A small contrastive audio-text model, trained from scratch.
Training: 1200 steps, batches of 64.
Data: trained on single notes of musical instruments (NSynth), 78125 training examples.
Rows from block 6 of the audio encoder, named by matrix and row number. Rows with one number belong to one channel. Each number is 128 + 24 x the weight over its row's rms, rounded and kept within 0 to 255. All counts start at 0. After the name is the row's rms in percent of the matrix's.
# convs0: first 3x3 conv, stride 2 (encoder.blocks.6.convs.0.weight, 384x224x3x3), inputs 144-155, a 3x3 kernel for each
# convs1: second 3x3 conv (encoder.blocks.6.convs.1.weight, 384x384x3x3, transposed), outputs 132-142, a 3x3 kernel for each
convs0.57 096 [117 129 156  92  76 114 122 123 101 128 194 135 118 102 114 146 125 139 121 127 118 155 104 138 114  99 137  80 121  85 119 120 139 148 145 135 130 124 146  80  94 101 163 148  99 100 148 146  74  66 136 169 124 145 106  99 116 149 158 136 133  93 112 147 127 156 160 140 126 135 119 160 128  69 116  97 144 138 135 154 130  95 118 168 112 119 153 160 125 214 112 130 127 131 119 130 105 157 107 136 109 100 118 129 134 130 158 172]
convs1.57 097 [171  64 134 137 135 142 166 162 108 107 127  74 146 132  97 101 157 125 146 189 112 170 132 122 159  84 103 111 166 113 147 136 122 124 130 128 123 122 149 143 146 146 128 101 150 129 108 145 109 162 121 123 151 139 126 116 119 129 149 106  91 127 119 119 147 149 115 152 136 108 108  88  94 152 147 130 119 180 151 126 113 128 132 115 158 137 117 108 115 161 167 169  80 145 105 108 113 129 141]
convs0.58 100 [146 141 129 132 133  95 176 134  88 138 109 107  95 136 164 130 105 106 113 101 118 142 136 202  95 148 104  71 118 173  89 166 145 102  86 154 149 121 122 151 111 144 144 108 158 117 121  83 142 130 129 105 105 127 105 128 130 140 141 160 142 112 137 177  98 131 140 135  93 159 114 152 127 130 163 143 154 137 109 103 115 109 145 129 148 136 120 127 168 147 106 171 156 103 138 145  45 189 160 153 102 153  98 109 108 109 113 123]
convs1.58 098 [119 148 196 126 143 123 130 143 141 147 130 136 152 131 138 139 128 128  93 106 150 113 136  87 176 116 156 101 121 142 124 127 124 114 137 158 120 133 131  92 111 140 171 121  84 116 127  98 196 167 131 187 124 107  82 109 159 103 106 151 106 153  80 107 134 154 129 121 159 130  96  88 138 104 133 131 152 118 142 164 130 157 166  99 120 125 162 136  83  73 120 126 139 156 164 135 121 144 145]
convs0.59 094 [134 156 136  89 158 128 129 138 119 122 103 115  82 128 118 105 137 136 142  99 136  75 146 113 157  89 137 141 184 100 135 148 126 125 147  93 160 136 172 125  88  99 127 156  87 142 180 144 121 143 145 114 130  81 114 128 115 123 102 128 150 152 132 131 124 143  91  89 116 112 126 145 145 133 173 144 162 139 101 117 150  82 157 143 114 129 109  84 129 115 134 113 103 113 142 186 148 127 168 107  52  98 138 150 109 148 121 117]
convs1.59 096 [129 147 124 120 159 106 111  90  94 109 141 137 113  88 160 111 111 141 131  97 130 135 139 131  99 144 153 151 132 114  89 145 115 123 123 123 103 118 141 103  57  88 120 153 123 116 136 215 145 160 123 139 158 122 130 110 134 101 147 116 152  54 161 140 138 114 133 127 136  82 112 133 145 132 135 131 127 127  73  91 144 148 120 132 118 174 125 136 140 151 108 130  93 111 174 145 115  78 112]
convs0.60 102 [119 154 153 119 120 113 129 105 121 135 141 159 123 107 133  72 122 135 118 154  75 133 125 116  98 109 116 145 124 140 114 153 100 100 130 154  98 136 102 138 141 115 133 136 105 146  78  97 112 147 155  89 129 117 156 110 161 120  93 128 164 126 125 108 138 169 111 105 135  97 145 110 117 127 105 129 133  76 139 101 159 170 148  87 132 122  99  95 105  96 116 114 177  49 150 111 103 143 172 125 135 145 124 119 129 121 115 123]
convs1.60 101 [163 109 114 102 150  90 100  80 127 103 126 141  89 154 149 135 124 102 114 155 115 118 142 145 104 145  91  81 100 133 160 122 140 115 124 178 116 146 117 110 104 125  70 112 143  11 198 131 136 144 157 141 127 121 158 116 118 141 109 153 146 146 151 134 123 146 118 174 140 143 150 158 133 160 110 131  88 172 136 155 116 118 126 180 163 116  94 187  91 127 147 130 135 137 145 147 119 136 103]
convs0.61 099 [153 124 136  96 175 115 165 115 118 128 154 132 125 154 119 119 136 100 121 125 138 134  97  86 102 112 107 138  94 121 139 146 114 123 121 129 147 103 134 151 117 125 136 121 143 129 112 124 133 135 184 105 134 139 111 119 103 120  96 153 123 128 117 146 124 121  87 137 144 111 125  88 125 127 130 153 146 124 164 122 114 137 126 138 135 125 121 137  95 161  78 104 115 134 140 119 140 166 122 112 182 107 129 136 102 126 134 141]
convs1.61 099 [165  77 147 105 134 172 148 134 147 169 120 101 144 111 132 141 151 171 149 153 118 126 146 115 127 111 112 151 118 101 161 109 111 159 110 141 130 124 138 130 150 130 123 127 115 144 154 102 105 148 144 112 161 151 103 132 150 167 143 116 119 130 105 140 141 128 132  88 152 101 148 165 128 106 120 114 111 176 126 130 115 128 122 125 115 130 144 143 141 101 118 128 124 142  95 123 137 100 111]
convs0.62 099 [156 129 126 109  78 128 101 104  93 126  61  52 132 144 130 135 125  90 154  93 160  87 132 123 115 134 112  78 110 148 112 129 148  92 122 116  97 140 162 102 118 148 138 150 129 155 130 111 123 128 132 157 106  96 124  86 107 130 132 103 169 140 132 154 166 139  88 136  97  90 143 102 102  73 123 148  81 134 120 161  91 120 135  95 100 139 151 112  86 112 171 134 186 125 136 141 122 155 142 115 124 129 167 155 138 139 121 150]
convs1.62 102 [125 115 142 146  97  96 114 142 158  66 135 106 153  85 192 165 143 147 122 156 114 108 116 152  82 137 123  93 124 144 139 112 120 142 108 114 133 139 138 112 173 114 112 112  88  92  87 108 125 128  90 130 125 148 148 105 134 123 149 159  83 142 138 146 164 126 165  93 136 113 152 114 152 155 142 119 106  76 116  93 126 135 116 115 125 147  94 125  97 120 174 144 155 113 148 167 119 135 115]
convs0.63 109 [136 120  82  67 102 114  85  79 111 103 107 119 109 111 145 102 171  67  99 152 132 115 110 135  92 134 131 105 150 164  97 123 161 163 127 197 127 131  90 112 116  98 112 139 100 112 108 125 112 142  89 100 146 138 153 123 140 151 105 139 136 199 141 125  91 120 112 174 102 140 161 109 118 135 110 110 127 134 155 116 161 129 112 145 127 109 109 119  67 117 136 125 114 116 111 165 163 153 140 135 127 114 121 153 133 108 112 123]
convs1.63 107 [148  94 165 127 143  86 157 149 103  78 137 136 111 107  95 125 135  80 136 150 110 138 118 112 132 176 125 156 162 115 122 124 115 130 104 133 107 139 130 145 129 147 140  99 111 125 145 125  89 129 108  95 122  75 136 104 138 103 112 133 128 119 100 110 162 116 155 100 138 154 111 138 140 126 129 132 126 102 139 113 122 122  90 140  82 114 124 133 107  97 173 134 117 127 142 136 126 162 144]
convs0.64 105 [146 171  99 140 130 136 138 125 128 134  95 150 154 100 134 151 136 114 154 108 135 102 117 163 129 152 136  86 171 164  98 128 145 136  91 141 139 148 167 130 112 188 114 133 152 132 118 137 151  87 129 146  90  97 107 128 137 124  96 145 164 161 116 118 127 191 130 150 154 155 162 104  90 104 173 133 134  89 132 165 130 148 110 154 128  93  84 123  71  89 131 113 124 170 129 134 141 142 138 156 104 133 143 179 122 155 143 126]
convs1.64 102 [146 152 127 139  93 123 163 144 150 122 139 121 148 131 121 159 140 173 113 185 150 147 152 131 125 110 118 120 126 114 160 107 130 142 119 148 115 116 125 151 113 134 121 161 132 108  93 118  87 137 102 106  93 110 142 106  79 132 159 125 108 140 136 182 170 121 111 125 116 169 142 145 130 186 150 144 164 132 122 117 143 112 130 117 119 124 117 129 127 174 120 149  92 129  87  62 128 107 169]
convs0.65 100 [128 115 162 127 166 119 121 140 102 112 129 106 115 127 155  96 158 128 152 152 122 151 129 133 136 122 142 102 170 106 113 148 139 108  83 151 108 134 123 102 125 148 154 197 133 157 182 107 155 104 123 138  87 115 122  91 153 115 115 124 142  93 153 140 183  95 128  97 132 101 164 107 139 130 149 157 167 113 123 170  88  69 130 142 147 140  82 125 128 115 168 114 141  97 182 148 121 190 129 107 102 135  99 121 151 136 134 130]
convs1.65 099 [110 101 146 165 126 140 147 170  94  78 135 146 135 126 156 117 121 115  96 129  93 129 129 115 108 154  94 183 130 105 134  87 135 131 159 116 169 146 152 106 118 122 133 118 118 147 174 146 137 139 114 143 131 153 194 123 113 101 137  91 110 114 127 114  93 126 141  96 140 127 158  92 113 116 122 103 134 153 123 112 132 121 104 131 112 137 108 165 146 119 147 116 127 159 140 106 130 158 137]
convs0.66 102 [152 128 181 143 111 123 132 111 115 108 152  64 118  95 113 123  86 105 147 136  84 101 114 123 163 125 124  99 124 141  69 101 115 137 133 151 139 129 119 115 126 163 126 134 179 139 112 132 150 108 122 122 125 136 128 148 169 136 132 120 128 135 121 108 159 169 136  95 129 144 122 130 125 114 135 146 132  98 121 131 136 130 146 125 163 133 103 120 125 142 106 159 160 122 141 171 137 121 143 132 154 119 121 126  86 124 124 133]
convs1.66 100 [133 116 193 163 107 117 118  94 160 125 155 162 121  93 141  76 113 121 151 122 101 135  89 115 119 116 105 105 128 117 162  93 116 110 121 131 134  84  90 114 172 154 143 102 102 149 173 136 134 128 139 137 116 167 131 118 118  50 131 133  78 106 147 154 106 140 133 125 125  80 132 113  96 113 130 157 175  86 141 142 106 107 193 142 154  89 148 143 132  94 143 143  92 137  90 146 142 122 158]
convs0.67 102 [123 108 100 118 117 163 129 138 153 117 125 135 125 164  93 142 114 134 157 118 158 112 135 148  85 131  91  95 108 115 136 105 140  77 148 202 149 100 125  89 131 137 119 106 186 114 138 131 154 161 156  92 145 134 118 128  80 125 141 108 165  97 103 197  93 130 132 134 134 171 171 103 132 102 137 108 105 121  84 137 141 168 138 119 122 147  99 144 102 148 138 120 139 118  76  99 138 102  46 167 106 146 123 126  84 167 125 126]
convs1.67 102 [158 106 156 127 142 133 123 163 101  76 109 120 154 149 134 106  93 128 130 141 115 115 148 137 115 116  89 138 141 104 122 149 130 173 126 103 134 147 123 146 170 110  72 134  94 111  88 142 184 161 147 143 132 129 160 180 128 159 147  83 126 114 111 116 149 111 172 169 100 121 163 110 149  37 133  79  97 108 128 122 144 132 139 142 204 168 116 113 123  62 137  63 122 147 121 130 100 117 115]
convs0.68 097 [143 147 110  94 145 118 138 153 105  81 102 138 162 116 108 186 133 109 107 132 103 106 111 149 163 113 121 135 117 120 125 131 134 128 123 157 139 116 133 113 101 109 135  91 103 101 125 138  97 127 163 148 136 146  97 109 103  93 128 111 107 108 123 133 108 137 112 175 112 163 146 124  83 127  96 163 160 124 130  68 113 112 112 137 122 116  93 119 143 213 111 136 128 149 150 103  78 157 116 168 148 183 124 161 117 125  83 120]
convs1.68 101 [145  99 101 130 160  89 174 117 114 140 134 102 134 148 147 150 150 116 108 123 134 101 178 135 164 132  66 116 189 146 145 158 152 117 114 152 122 159 152 136 140  94 146 147 130 149  93 121  69 148 114 138 126  95 110 149 115 158 133  60 112 124 100 131 129 116 148 124 137 153 144 137 115 124 145 131 147 113  96 128 155 137 118 168 178 105 102 111  84 140 139 148 140 132 119  94  78 134 124]
convs0.69 102 [122 156  74  84 130 109 100 103 123 138 130  98 179 137 132 111 140 120 121 111 126  77 135 139 171 157 142 137 125 120 149 145 118  83 112 100 148 102 162 146 136 147 104 108 112 159  83 146 124 127 154 112  92  90 118 104 131 132 143 107 102 107 130 115 129 127 106 134 117 144 114 133 135 135 132 105 106 137 123 185 109 158 135  63 102 171 168 108 156 110 135 138  90 136 157 125 134 114 128  69 148 143 151 124 134 153 121 146]
convs1.69 098 [120 134  75  50 148 120 140  79 137 148 122 132 104 138 135 126 132 115 117  92 126 133 114 154 163  78 119  95 110 174 148 137 126 140 144  84 122 108 124 136 138 107 139 138 108 140 153 165 109 132 103 134 137 167 174 204 132 111 146 131  85 126 166  76 101 133  95 126 131 177 131 116 132  88 154 115 148 111 164 147 151 145 157 121 115 114 129 135  93 121  95 138 113 137  73 102 167 153 118]
convs0.70 106 [136 153 210 114 143 125 130 119 123 126 140  92 185 121 127 144 151 116 108 148 114 188 158 129 127 120 141 127 136 148 105  74 164 154 108 122 109 129 112 155  92 125 156 189 138  82 139 162  98 140 120 103 110 177 137 159 104  97  88 152 107  66 152 196 118  95 102 160 149 146 141 152 119 145 103 130 157 106 146 109 120 108 107 118  92 145 141 112  93 136  96 173 160 124 187 140 118 173 123 160 129 176  78 111 132 172 107  96]
convs1.70 108 [137 101 148 153 149 146  94 146 107 124 119 156 119 107  37 115 140 151 118 107 109 191 154 134  97 111  87 153 131 139 120 105 124  97 137 114 111 130 128 125 130 112 160 129 109  82 118 111  79 140 115 167 153 129 120 169 112  75 134 116 137  97 133 105 158 142 152 154 129 125  99 103 129 135 137 176 118 146  79 155 150 121 116 126 123 155 108 147 166 143 110 122 142 117 171 114 127 127 151]
convs0.71 099 [110  91 124 131 151 106 107 127 129 148 144 142  81 140 136 106 139 110 173 115 138 168 189 119 112 104 113 127 100 121 118  87 152 150 116 170  81 102  94  92 124 135 114 137 144 146  88 155  75 146 113 140 114 146 119  97  89 146 127 124 119 108  98 141 125 165 104 159 137 127 112 104 106  78 110 152  97 109 119 123 124 139 145 146  87 125 139 138 140 108 114 122 140 119 143 111 118 169 132 108 145 120 131 108 108 111 145 129]
convs1.71 100 [104 129 106 124 119 132 139 121 133 136 122 136 124 105 146 136 132 141 119 133 127 120 140 135 116 139 112  91 136 163 123 146 120 124 134 175 136  93 143  99 104 111 100 138 134  87 151 138 147 106 127 114 198 132 156 137 132 170 112 147  72 200 144 140 127 120 117 107 152 131 137 133 116 136 152 137 109 112 110 125 126 130 129 148 161 108 158 144 138 115 153 156 164 146 117 119  82 126 126]
convs0.72 101 [148 116 104 133 118 104 138 163  78 136  99 107  98 124 127 170 127 164  90 122  93 149 107 120 146 160 128 109 149 131 145 103 160 117 132 123 106  83 123 103 149 108 165 126 140 155  90 114 116 136 154  91 102 125 117 134 104 129 153 127 115 105 116 109 156 164 150 143 129 119 149 120 158 148 162 100  95 135 140 129 134 173 136 144 120  96  68  84 123 153  95 131 136 132 143 151 109 153 131 152 104 142 100 117 156 106 113 122]
convs1.72 104 [125 132 132 137 123 151 150 130 105 105  97 149 146 131 105 142 123 140 134 144 155 146 113 125 122 120 133 129  92 170 145 146 141 129 134 142  93 151 116 126 152 108 111 124 137 166 112 114 120 129  99 117 155 103  98  91 133 128 168 161 105  71 130 101 139 141 140 151 117 139 135 123 150 140 107 132  66 108 116 118 138 130 143 127 134 118 149 146 111 139 131 122 156 168 149 165 126 136 126]