Weights of a small contrastive audio-text model.
Model: 19.4M parameters, log mel input, text encoder norm rmsnorm, text encoder activation swiglu.
Training: soap at rate 0.0012, 1200 steps.
Data: trained on single notes of musical instruments (NSynth), 78125 training examples, 1.0 epochs.
Rows from block 4 of the audio encoder, named by matrix and row number. Rows with one number belong to one channel. Each number is 500 + 40 x the weight over its row's rms, rounded and kept within 0 to 999. All counts start at 0. Numbers have three digits each. After the name is the row's rms in percent of the matrix's.
# convs0: first 3x3 conv (encoder.blocks.4.convs.0.weight, 224x224x3x3), inputs 24-35, a 3x3 kernel for each
# convs1: second 3x3 conv (encoder.blocks.4.convs.1.weight, 224x224x3x3, transposed), outputs 24-35, a 3x3 kernel for each
convs0.87 099:498502476485455586478546459517522436505487554479480454483476482495487490516530462522471442540485509461426551496493453500495532566499511478485474476525465529440490497486506435537476517586459478484501538504538457470485395550461474512489436503453421410499507600515485516482510424458463453531583510470439592460473444489453517441
convs0.88 103:471530547560510466512569453564468428511446481516563534390494483553475459563454482496474534470560524528485492607526505403501524476442497514519521505516541447486529522553489508396468604523487498437501511446492520504515517493532407516527489518447551475495487556488424505501516419399498528557540555537489504538448507455489492455
convs0.89 102:497462552422602461523447488440487557440487490461525597464491489533491408486543502478487582519454514543506500509519466526458434511471566537500502445540511467518456460477474482462544474424506502500510491539557489490489448509553556494496553447504436593562506501502482510493499462454534500454548533459485523504477527499544463494
convs0.90 105:450494535517525455484457515513484513545542460567505481524505467557502538532506503563541462527555514442431555447505561461560519485459514502567502449541512436471544475571486535479477545489441516502481546554459560485500539604506510423532488460437576532427422547489435504506524476461516490527430511503576487425471500504489569477
convs0.91 096:480456477481484454528503489496479481524504514512472545542478553552487520612512495483467481510484465587404554520448516577557559472468527496491480496505551501518517497495567528452463514529457494562450479528470497488505470476517496499543472505558453479410490443531508478522518451459573522478514529474464506478507458463458493465
convs0.92 097:508482544516491481509494468487492528480489535497519472476516540516508496474488515453511448518465545418538495473481491467549468522499517538491444521472501504523477518484483510615569567483542448509586467543493537459498488617478477494490408534463456536488488517489516515506520465517477469523514543467526477473521403537489498524
convs0.93 095:467486507508450446464524564476466469491502565483495490499515483460452491448493502509517489455517500525597532466518557436474535490465499411478512465464586512451435590520510521543567480447546449495431501472497543461505535408510509520515528586514448563487506506526420402489525529541522497509465468574471487494504526491480522485
convs0.94 105:471562491575673469553540440525511524514553510473477501485494516484497463531528538482488447480421513502491568487498498454514511499553499465483483549475489547540466460510474455532517501512479498479593450516457430445445480490469487540516482473510459471518572525492530552563550476509521496455542460516497476382474446455532567494
convs0.95 098:496525463518479543482500607488548525430442486438507539492486508522511406503470506495497558514452497503492510512579435492439494459468486474508554517502501496506467563492408496471454461474551493579521549484581468438479501483482416497461449498521446481470497565537497463488463529478516498571460580521526511545484439546420556454
convs0.96 102:500462478512558568551601432497470491418451477480460517484518457498524474551580559499539477502453446555526474468447505501575507504472476552462443547503507443552546520558503506584543427469527523432504460463493493461539525524507551421501519500490499553500537520515442508545439452500514507461560538473498531455503493555584494456
convs0.97 096:462550452472576540494508446493528587468528452491473484414504524467416514540537540479410453453473501511473441419517558522488467501505503465462475431522442471453437490542471518578493498502500442490527521508502515504503474463527431440505487533443474511423490546534507533500502511455516524434513544482521551463429477532496493512
convs0.98 096:483471502532523579456508484458432468508394503477510504543517542458521528587511458479490387440435533513523472458504526438473475493535495497541475484483504578508504544545567501525499479482449450491483496433477512514465486467489432537555499575496464504490462509521498550562412510543515509525445472551563492532488575448486514469
convs0.99 098:425534496514558537563510485503510504433501481474471498477476441505463545496508556433493507447510519518536472521505514508536474528486502539531517501536502451425474599578499549561585529497489445478515519506517525534455519523439488432540462481529428507536462456501492508576521500436492492492516563476497498498535474554466467511
convs0.100 103:528525459532491489491512525528574465422461575508568549479494537472482523552501531540469551526528513452536492406470446520471578549548498460457478517543474473484530493491487496504550529510508499489493595493524559498476460552466583534525452476551515528476495453480496544503481463459498535561491532426519481471547484467443441547
convs0.101 107:437493553534543494494517541466493534539479546439576428510511532553446472506470501481473490491536456465497481530524492553451490528467482557514474488471479453463435535582504501461532523505451498555538501468503510507501585529515478507481503486508509525503528577479481472547564429500464505450488430493524520571556517400437445565
convs0.102 103:518549526554448454546527475537488533495513461567468502476533451532567494463482506521480475501508502409553478568617493520564478494476511454473534475517527471554487444545465550604514429456514441509528491503475454518438488409487465517430518478515509495495504507478492492476550476537557473509489491437503552462483381455524477396
convs0.103 098:488443483452491539556519537419499475470506481549543455537487467494531490514481526497540429409461532503503496547431433506464507538528506524488468511453457533555509568531488525514442486441479443545509547475613600496449521478529574445527476496499519454491543442437490551516524519474569573444486462518522534558533536483570543460
convs0.104 099:543464495522582578531467473518528433587504521505544489539460579464496459510556475573491450481509529462521533494505527556479513449459550506552524420448512535579436511490486532529551481515524487531556449448478492468485481538468459458509510508484498587500475491480503487545482455444501484610540465550557504474532496481475437538
convs0.105 095:512524455485527528442482536566539521417588505539475467493536465504475513495530428534518441516520446481471553471469479465528454471488528486450486522523486549488485427496512450486529499513496512486491455572508435546522410474520556542523481496536476496477495500517515614474413495528494592536451522495508541439509466415451553548
convs0.106 096:556483457494468475510534471423524498485476537506469511475519494495466423519497453485540509507454474482504501480444419461429563514526447522535504542470491498562519520448465453524493422496489465476492576572509546501464430447507481486454504514450505454441498548451542518461456447527470434426539489514476459522480540492498486464
convs0.107 097:528415462495470541485465497514543530463524511483503556421515521468396502457532494523548470483568469522471497535455495474558495516453551504501467477529538471528552516493473498456510530495529465494509478506589524540564470542501569495508465433514504502527525462487579500468536574512491498539485521555473502494502539542489469482
convs0.108 103:433467420529462497534489539454508507475522519533485464469509446531484519423485480604534455539520503535428497477415523511467474431430474545454587523574503507504526464459486511521484464551577582499499532561495494506476543560458541441538566533463504481531573538514482562541481488439574563463547486434521522479562443566444491504
convs0.109 098:479466565514476524451466479557465505512545486548450508479561476485490516525512453475435532480469424521507487480481530525510465547490501595477476511546519548516450502491526555538526466495543487512512547521473463542529490483499461437460446527530452443476506495456494488587474503499511434483520496482542519435495533503451556442
convs0.110 097:547429476461510497528472421517491441524442402566473465461442462511549541560482552553546446456433544474439531435445527485511456487571453506410511514502458489529478540464522494498496465498565475568557518509503460495482502585522557491492511487484544588481534440506488487489596512516539540522536534536511457522494462465515499452
convs0.111 096:572448497520430476559532514529413439503497461448459450448497437480523511475455513505536455487453498571560482486475573497567475480523472503502463425556507481520523549520470510484512519417485449482482471537515582493451473537507492505451523494476443494535564534465487500517466514481597557508477470480499530471541467472474524488
convs0.112 102:508436483505485516433513450561526455472496576495484498545488582602484418517461466537484455524542488503546513454558539528521502440441537489449483479584522520471426484383487444493577479499437561513549463510463502510575486515502493457468565488464477522479534532459519490516449527425477550470407487522499451575457478519532523472
convs0.113 099:498484469421510451501486522457486524521485498479553538490417481469499445535582447447529469467505481481528506513517569512464508515588509489440465484545520476566493521524517460491524434512518492507517457516511491521480465481454492551461540470502454478494503464508497512455486544513480455506561470504529531488504435502441527543
convs0.114 100:469580491481491446437412454564498490523542540505558531493482454507516492527511505507504499582498553531528542537427424548479458511474508441465508491584500560533447545537431469471488378514485495510548455529454534569512508516513492468466487520503484469535430522549498559480433470520505502461468509556486589536465503466475501499
convs0.115 094:488497473455578533515519497512470467524487540516468464537489476508518542560475476479493462482448537504544452497526527421520473539523489461517483510472449489536486467512540489427480528547515538541478512439458511500426486430484472509501481473502534465485533470504535532516536489500524547524438501406538505504480561467528579481
convs1.87 099:535481507455507474442506561492499409517485496512502537486493529464549563513546427491552529390551418525520556472502544508531480518520480415532432452466510468507550560533572443503536506503453484450477486454429486511507543505480480471539486466433528530532497454469444421521494602520554553480433439453540460522434506490564600428
convs1.88 105:458513557507398504543487471499476506437421450526498516500545565477551545510422532536507463533451531495515511478581538450539455472534523515530507480476495552443543543498557490519454527524503541458482424544472538494483520570482484458485466563444565551503545480440459584510492475488527492491498453477509536517451482511514516461
convs1.89 106:486475533498449573518516483541531404419537512547542489547526478480486481478470428497451501538509464466493436518501555505486555497458461503558520492429527536522482527541474510504520511512494556442506523530524461484519508516534515451570558470438562471554470501483501501441544505541510514446490501501421545470492500482474455476
convs1.90 102:535465552492518452458501499489509467567512425533521518580500431443479572507554516476539535482496474440453457501492487537486509510462475461516471555534553526513498481536513524521482467506503416518416506386525510556446571505522508481471530497517484492480500580446499604573441511513475493495397571503516511522525510467450601506
convs1.91 097:457422469514498538464494535448520490490534520388438536472570482482478497478493491475463518518536444488470563490478511494493505508489534464468464535497479525470429523485502487466538473466563534475500446392482549504487547537464401460519444524521485479526489478445546498443496470473505467446444522522565465471539428506528502523
convs1.92 098:489473452427506477521495551501495506533474530496475511498464502491526524464527420481511510513533472493415486491541505501529492499482481519518451467558613516527446459507509526511510521527557457472527467411502553476491509500497527464518514446501451515508482491485586518474518529524465568523499517548594439454429468426521478559
convs1.93 094:465537446465523461376480532473511528553511527489572482455520508530483532464545454489507494423495445455550433486489538483558462518506484515469484505535437481490540490531469484576552481537445487540488495545430517513440519486503517527547541591569537540523461489511538518525506514487478484431571549538606510514413451582477487436
convs1.94 106:481524471533464482511423510484458497524501524503507561410407531475493525526471452447478503451574505529531480517546464497539494535475500540539514478494568504580499491488497466482477577502525483439520452524451515520480545487487489526448470482439543531531538498463599470505559525437513511549565542460462464581431452433456498469
convs1.95 099:502483515538505578408525485516433458443494472511552496443479547530514477393518447503596504440515569512434523440550431485454451538452554500491506567431487472500504536520464486450481516479515499455501409476518453504502555482488510446573497546503473506469481491510534550590497551512477442490429521555536465515560468483420549499
convs1.96 099:543530532559443481506481467532456562474460463492529501509487491503506509476535497491544552428511492476560576496486527484500537462506499535477587473534482550489491509543477539570533469461428452542520506501483480523465536484489543556473454471455501461478547540500536476459504497503516493550509406453563568534486491462466464438
convs1.97 096:495533542561497472501505432463417456518521494522518562564450533506545471535532517534516462486526514499511544526491487472511516442479454474612482563491522506458547490452496573548556455570511518560508480489533485481523506475459530493570497495472438492564483595518470583480502542501458407526540567506513568520562486421540508437
convs1.98 098:531547486610512460488504440507475472526578571479489423430493521554422486407491527530463504512580489527486456474504474500497538467516455562502471533453480484470509528464572411508544416470475467508513411520556454490457527494448518468513577538516548548506475557458464532521522556571438455491501524570478604483498555367506453528
convs1.99 099:511473525515530452463454509476514499521510605509571490498477534470522474455534510480540512538475415479483542434498442529604493493512537497547521495539507500476444528508518469530556444533555554501506504504493462567530509500445539469492505518532512499482428491480534511514555513541546489453480515501420572468573492427465501523
convs1.100 100:495467472519513541538524490439419535500543506516516529482587536466502466461459429576532499482487383540485535463545442516587478523522550549472503521536487495510507551455581481494499457449504487454551478552538461470501539494457440456512531499548518510506553518448471523549427507498462516498537457451468522504537496524490528534
convs1.101 105:520469513498587532527496482543511442497512504480501525480447540453503433442462505480477464482497549514508526552529517513513522549538484480520458490548499557529562500424410451459517516583483510446556496534456463445504476554530503469423458467462502490517503512408484510492492526473440513511451424531524485500519520547539514424
convs1.102 105:487532463464477488487523536546411490481536533514497541488517523502516500482513474487542494555534457537495544621411522552470476518542473608514534537520431490514525529455477559493493540489431492537420547509541447547488481499462498490556547541496468511460481541501449518431446548496470513463520592462490469513508474541491537498
convs1.103 098:540601442488503553469399519520482510545466520497468512521496520548485469449502580508556461525504565491450512468486522478567457524442572440502528492472447512509475483438474496530537592549568516504518458546521487488468487523547432537547521545485523533494422522535583547439516448490507479527411452477450536529480464516575545476
convs1.104 101:532498505554511431484541508512458542530542526464413563450562480466470508507460503488554500542456429520490545510535411533477562514505549472510525530433525491556475556453480513512551495517481509482479529490478554524470491475502537478545464388504499510485507410498532463570487517465593568511474512480500545475500486456477465545
convs1.105 097:513496480503523501464500512562499531501599495512469533412479421539539502540454446506505456442510491565458471439432505430535454518534485473480475419556525506505514538545397537577503492531535512475457528527452466538534515414478591481521499458485493476464488528414466496478512505471540500515517474428545441532506578483524525442
convs1.106 099:350564442625511524499499509467494446464504472483467516512491494505530454474514509572649541541437527485451501522531497451549525528527533533530493497472529499564512491458463498429531447507485474545450443569459414442538454445475469487502488541534476498432354483444540482593443504581461515519404500458509498473538519543538464490
convs1.107 095:456611537470440555523531479538464436525539542496471519484440507501499460550587491534531554535507474466455435485525546486572547480460485465579528479468506562513516479511476504546561504445505485495538411603464492482536515478463476483560492510493492539560451515461558516491558495462515487550491571558568431490480510473514571490
convs1.108 102:482546479512530484509480533479483541499474486488503563524471508502464506460511568485498455493557520555488436440515478476499513539490480524541496422514481526455495439566417464531540463412481575508468563557479561447470472542537518537435473436533457542472461418506492512458467421526502498518504503395517501503517430538615554425
convs1.109 099:492512540487468476434476510473527464505532593453505501476497464511508546553530517511472505545522537506464471534525449508432489519524484500503452508500479527491470528461487546553598493482419489512548553482491510487553494473423403450484422502536506487477469519520492537479458521518504469546503497494492411480510448556493545496
convs1.110 100:490559529483493480505441502578443500534509482585493385522446478533498567466478472529517490507512458419467533521447533493545496468528476459478487461438488420470474548475496523517459506455462549467439542481493504497498538531526570479528589559481483512505457556569527520491471538440518492538517483495478511472477467511556453490
convs1.111 098:504516548503473480482539515519529519450469575471574523563457475479543420435471553460503492456491515431547490449478443488535512516470517550461537476484517473526533456501484556469491564453485526490509513506521487567522508559520492518519543560522535440488520553492506434535513509505514412489485511523480521485554480522451549435
convs1.112 097:479469535479536505487596437597517461370575504421514513476559471479485483554506492458495519561574388495467540534495535442488534507508502521552483476585512528503458472403493488498461493468448492482456482538508562549471505486473398516503510489499510541524413547566451432483534408410467585521534487473514467485492464485530458500
convs1.113 100:518581469476521507489633457542435529505490484492514465476548540524522472487460464479515387524480484537526505551564516482495574550508519572574481465500560568506557549533456476452529553544496509512534504552434482426536473479510471583503514467430500476516522542521496510467553498488453424538516521510462505504522528495502499439
convs1.114 100:511462446496423537494443480481481481441518509531418528453510422497486521471506416460519459495431549513549522484472472490488461489495477532485474505479546539436501530487494450534535504468494494504456601441497511449551519535527477509541506487494530424440481483531408521463432527562459466514434512512547373464462538558511487500
convs1.115 097:507487516473464527506431514543581469510522530456492508550537500526545542472517504538621498476567483475510514475527461445509523524514461455522445426539488589458480524541505505470496521480516561491496461499552506455482491516516551455486475550512485461521514542471596510495499447518462501444528460506526535542509598509495489525